{
  "norm": "batchnorm",
  "wave_strides": [5, 4, 4, 2],
  "beta1": 0.9,
  "steps": 18300
}
Rows from block 2 of a small sound classifier, named by matrix and row number. Rows with one number belong to one channel. Each number is 128 + 24 x the weight over its row's rms, rounded and kept within 0 to 255. All counts start at 0.
Before each channel's rows are labels from the 100 clips, of 14976, where the channel reaches its highest value: "responds to" is what is common among them; "loudest" is the band of the loudest frequency at the time of the peak. Only what is clearly more common there than usual is listed. The data: read English sentences (LibriTTS-R).
# convs0: first width-9 conv, stride 2 (model.blocks.2.convs.0.weight, 192x128x9, each kernel summed), inputs 0-127
# convs1: second width-9 conv (model.blocks.2.convs.1.weight, 192x192x9, transposed, each kernel summed), outputs 0-191

responds to: voice: male
loudest: 4000 to 8000 Hz
convs0.130 [104 161 156 139 143 131 141  96  96 136  97 166 158 139  91 115 117 157 110 132 124 119 137 134 124 156 129  96 123 151 149 132 102 155 118  74 138 136  98 133 132 134 139 107 118 113 173 130 111 106 136 137 162 129  93 129 127 155 129 134 114 138 121 154 130  78 137 118 112 122 129  81  83  64 111 152 134 140 155 168 147 149 113 156 122 114 120 129 162 136 104 116 170 140 101 116  77 160  98 136 115 140  68 139 140 139 139 163 120 120 136 134 115 126  91 105 147  97  84 114 153 155 146  73 136 113  95  82]
convs1.130 [103 143 138 107  95 110 125 171  93 141  94 124 123 148 125 133 108 101 122  88  99 139  95 125 156 152 104 143  92  80 113 164 119 172 142  99 141 114 156 130 110  96 130 158 100 126 139  82 124 120 157 113  87 153 136 125  99 107  97 109 100 126  98 121 117 103 111 141 150 175 136 137 118  70 154 156 147 119 143 112 131 158 151 113 121 116 151 169 157 123 143  98 103 112 109 142  97 116 120  88 103  80 134 109 115 150 110 106 121  93 122 160  93 113 143 120 158 157 142 100 109 128 100 112 111 152 144  86 103  83  80 154 130 112 132 184  98 150 106 100 149 143 132 113 151 126 147  75 141 150 112 107 160 122 135  95 135  85  97  96 143 100 139 152 125 157 125 150  89 101 135 108 106 135 130 102 109 113 158 112 127 122 133 106 139 101 103  99 115 149 150 161]

responds to: voice: female
loudest: 4000 to 8000 Hz; 2000 to 4000 Hz
convs0.103 [154 142  90 122 112 110 116 129 122 117 164  94 171 145 140  76 123 139 114  99 121 118 149 102 121  83 110 154 134 142 104 104 113  99 117 125 142 149 144 140 162 163 128 158 109 124 130 113 127 138 138 137 139  92 119 138 165 100 172 109 123 144 108 142 174 129 117 103 116 115 154 119 118 133 150  90 131 135 118 119 109 154 143 167 110 103 164 101  96 130 102  95 125 175 156 181  88 184 107 166 119 159 172 143 184 122 160 125 127 120 103 112 127 125 149 136 146 117  95 113 107 156 116 140  85 154 100 127]
convs1.103 [116 129 114 162 145 116 120 130 149 108 144 132 133 120  97 101 120  99 145 146 150  89  89 131 142 119 154 105 112 111 128 110 101 170 126 137 121 166  86 115 117 138 141 116 125 125 119 129 100 146  93 133 119  80  98 138 131 126 144 133 128  93 131 122 155 138 108  91  83 188 113  96 129 104  72  80 138 133  89 127 138 185  77 106 120 118  90 174 114 112 146 116 127 144 145 100 109 127 133 149 126 125 128 146 129 120 147 140 126 123 119  86 116 162 128 166 164 142  87 120 122  61 110 121 113  99  81 124 121 123 137 123  98 116 147 183 128 105 132 123 140 154 132 120 144 104 173 107 141 111 118 145 174 151 179 141 156 106 108 165  94 154 115 104 142  95 116  94 142 117 145 132 115 102 171 116 155 148  89 141 128  98 166 131 115 131 159 142 139 134  85 100]

responds to: voice: male
loudest: 250 to 500 Hz
convs0.109 [129  68 155  75 135 110 130 138 118 164 131 161 132 181 118 163 157 146 106 124 134 117 135 125 140 141 124 130 153 118 129 137 138 118 160 108 151 114 113 160 110 111 156 109  98 119 117 120 131 132 130 131 123 104  82 144 129 138 127 157 119  99 113 161 127 111 150  87  94 121 126 118 141 100 108 121 120 129 209 145 192 142 112 134 113  74 139 119 148 150 114 112 104 150 119 120 110 145 136 143  89  69  99 138 135 158 134 115 132  81 116 144 158 124 118 131 111  99  55 148 118 149 149 101 118 144 101 134]
convs1.109 [ 95 155 115  80  99 112 145 161  94 164  95 125 111 124 147 126 105 149  87 112 101 152  96 128 182 125  99 140 109 113 103 138 133 157 102  99 131  81 162 136  98 106 124 119 115 131 135 118 161 125 162  99 105 129 126  95  99 116 112 117 122 104 202 127 103  96 122 135 131 178 103 138 104 108 140 157 122 100 170 115 118 148 144 157 113 133 141 138 134 123 127 116 121  97  98 136 122 117 141  80 115 145 153  89 122 136 127 111  96 123 144 161 142  99 114 131 124 146 161 101 107 180 110 128 114 168 145  99 109 114  88 160 115 125 135 170  95 162 120 157 156 147 157 106 133 137 165 111 115 161  99  88 146  81 107 162 151 122 120  92 123  89 126 141 110 145 117 135  97 112 136 108  99 133 133 104 101 108 163 125  94 104 125 102 141 115 104  88 100 133 161 150]

responds to: voice: female
loudest: 4000 to 8000 Hz; 2000 to 4000 Hz
convs0.151 [149 147  90 121 111 108 111 136 127 113 178  91 168 133 145  86 141 135 116 109 114 108 152  98 120  81  96 155 131 138  99 111 110  97 125 128 134 142 148 130 160 167 119 155 110 120 138 115 122 130 125 135 136  99 122 130 168 100 170 100 120 128 109 135 166 132 134 107 117 108 143 122 124 130 151  88 126 131 113 121 100 162 149 162 115 113 167  94  92 121 102  97 131 169 152 182  90 176 113 157 123 173 177 138 184 109 168 128 130 131 101 100 123 120 153 144 136 126 104 116 104 148 116 148  95 157  95 140]
convs1.151 [116 115 113 154 143 117 121 114 145 105 140 122 132 136  81 109 125  85 140 142 138  78  93 117 127 124 152  94 118 106 130  96 100 153 145 142 113 158  73 107 121 134 134 107 134 121 104 117  99 139  83 146 110  65  90 135 142 115 140 136 125  91 116 115 159 138 100 104  84 167 115  91 136  95  69  74 149 141  99 125 146 162  72  99 131 113  81 155 111 132 141 112 125 154 143  91 115 139 136 143 127 128 114 140 127 114 134 148 135 123 106  83 115 154 134 150 153 131  94 128 126  72 115 121 123  85  74 124 117 130 139 115 106 120 132 157 134 106 127 112 120 139 127 130 138  92 157 105 129 114 124 137 161 143 170 135 153 104 111 150  88 150 105  92 150  86 128  86 146 113 149 135 126 102 163 126 152 152  76 143 138 102 162 137 116 153 152 138 145 126  78  99]

responds to: voice: female
loudest: 4000 to 8000 Hz; 2000 to 4000 Hz
convs0.43 [143 154 112 121 108 107 105 135 130 107 165 111 150 125 137  90 141 130 116 105 113 114 169  93 123 103  92 153 118 163 113 123 111 131 129 126 124 164 154 133 160 163 116 138 102 130 138 113 120 131 121 129 137  93 118 140 170 117 168  95 118 130  97 136 158 128 135  98 126 102 151 116 120 125 176 124 130 122 108 121 105 147 151 167 112 108 165  90 116 124  91 100 137 177 155 179  81 174 116 153 132 168 169 140 184 106 176 139 132 129  97  98 124 119 157 146 162 121  95 107 115 137 125 154  96 168 104 134]
convs1.43 [116 116  98 143 138 114 121 119 147 107 142 130 125 120  86 103 118  87 139 142 141  81  91 119 130 112 148  96 122  99 126  94 107 166 131 146 107 159  76 103 120 132 136 102 136 119 106 114 102 140  84 144 101  71  88 127 138 116 147 136 110  90 123 115 147 138  99  99  75 168 107  93 127  92  70  73 135 141  99 118 139 167  71 104 124 106  78 160 112 124 138 118 127 151 136  93 112 136 136 137 120 127 117 138 128 119 131 147 131 118 126  78 124 148 127 153 156 141 116 122 130  60 130 117 125  83  79 120 114 129 126 119 101 119 137 163 124 108 119 115 126 137 132 129 141 120 151  97 137 116 112 140 163 143 173 147 155 107 102 146  82 143 104  93 142  86 123  92 144 114 150 139 118  97 158 121 143 144  76 137 130  99 165 139 126 149 152 141 141 125  82  99]

responds to: voice: female
loudest: 4000 to 8000 Hz; 2000 to 4000 Hz
convs0.99 [138 165 116 146 126 123 117 128 121 156 124 117 138 170 105 109 137 151 129 106 128 130 163 100 135 119 124 180 107 187 110 126 101 125 124 119 116 166 136 152 156 168 151 129 119 121 122 139 140 134 136 139 156 122 100 159 152 123 152 103 150 156 119 134 160 126 148 120 112 133 146 112  95 127 162 117 138 130 158 127 148 137 160 168 127 124 151 111 125 146 118 121 172 171 192 189  74 183  95 152 146 152 142 133 168 141 176 146 154 145 116 130 135 122 142 140 199 145 118  99 114 135 154 139 108 151 109 107]
convs1.99 [ 97 157  91 145 132  99 125 145 133 137 136 137 130 115 106  88 109  93 133 129 138 109  76 120 184 111 140 107 108 101 118  92 121 181 114 122 104 151  92 103 110 129 128 110 125 119 110 114 122 150 112 130  97  80  79 123 124 111 131 133 103  84 180 111 134 129 102 110  64 190 100 100 118  94  85  87 124 130 112 114 117 173  87 114 100 109  94 179 100 106 125 109 129 136 136 100  94 109 130 131 113 144 155 139 116 130 136 121 114 117 163 100 138 133 116 146 171 152 143 111 114 107 137 108 127 113  89 119 117 110 114 170 107 113 150 184 116 127 103 146 161 138 136 113 140 149 158  99 116 124 109 135 174 139 183 139 158 129 100 137  99 137  85 109 121  99 113 106 118 111 152 125 101 108 158  98 146 133  97 118 114  95 164 119 142 121 128 137 140 131 109 118]

responds to: voice: female
loudest: 4000 to 8000 Hz; 2000 to 4000 Hz
convs0.141 [152 146  90 130 120 114 113 137 130 118 172  93 158 134 137  90 139 140 124 109 119 116 155  99 121  84 109 157 119 138 103 116 112  92 129 125 123 149 154 132 162 158 123 145 110 120 140 107 127 128 135 135 135  98 119 135 171 104 176 101 129 127 108 145 156 129 138 107 121 112 141 115 118 129 162  84 127 126 119 119 110 152 148 161 106 115 173 102  93 134  98 107 124 169 152 187  79 174 112 166 125 173 173 147 180 111 170 125 126 125 108 113 123 117 156 152 137 124  98 115 102 151 111 157  91 168  92 140]
convs1.141 [122 116 110 147 141 112 124 119 147 114 138 135 129 137  89 108 123  87 134 148 141  80  92 118 128 116 148  97 122 102 128  98  99 153 144 148 113 149  77 103 121 136 142  98 137 123 105 115  98 149  84 144 112  70  91 130 142 119 145 145 119  84 120 116 150 139  96 104  81 174 104  88 126 100  68  73 150 140  96 125 145 164  73  99 128 116  84 151 113 131 145 113 131 151 140  89 113 138 139 135 118 132 111 140 131 118 127 146 132 117 109  77 126 151 128 154 148 134  93 130 126  67 117 115 120  88  75 119 123 131 127 109 105 123 135 161 137 108 128 118 124 143 131 129 144  94 156 101 128 107 113 143 160 135 163 150 151  98 104 148  86 146 109  99 142  85 125  88 143 124 156 145 127  96 163 121 149 148  79 139 129  97 166 140 112 145 150 137 139 125  81  98]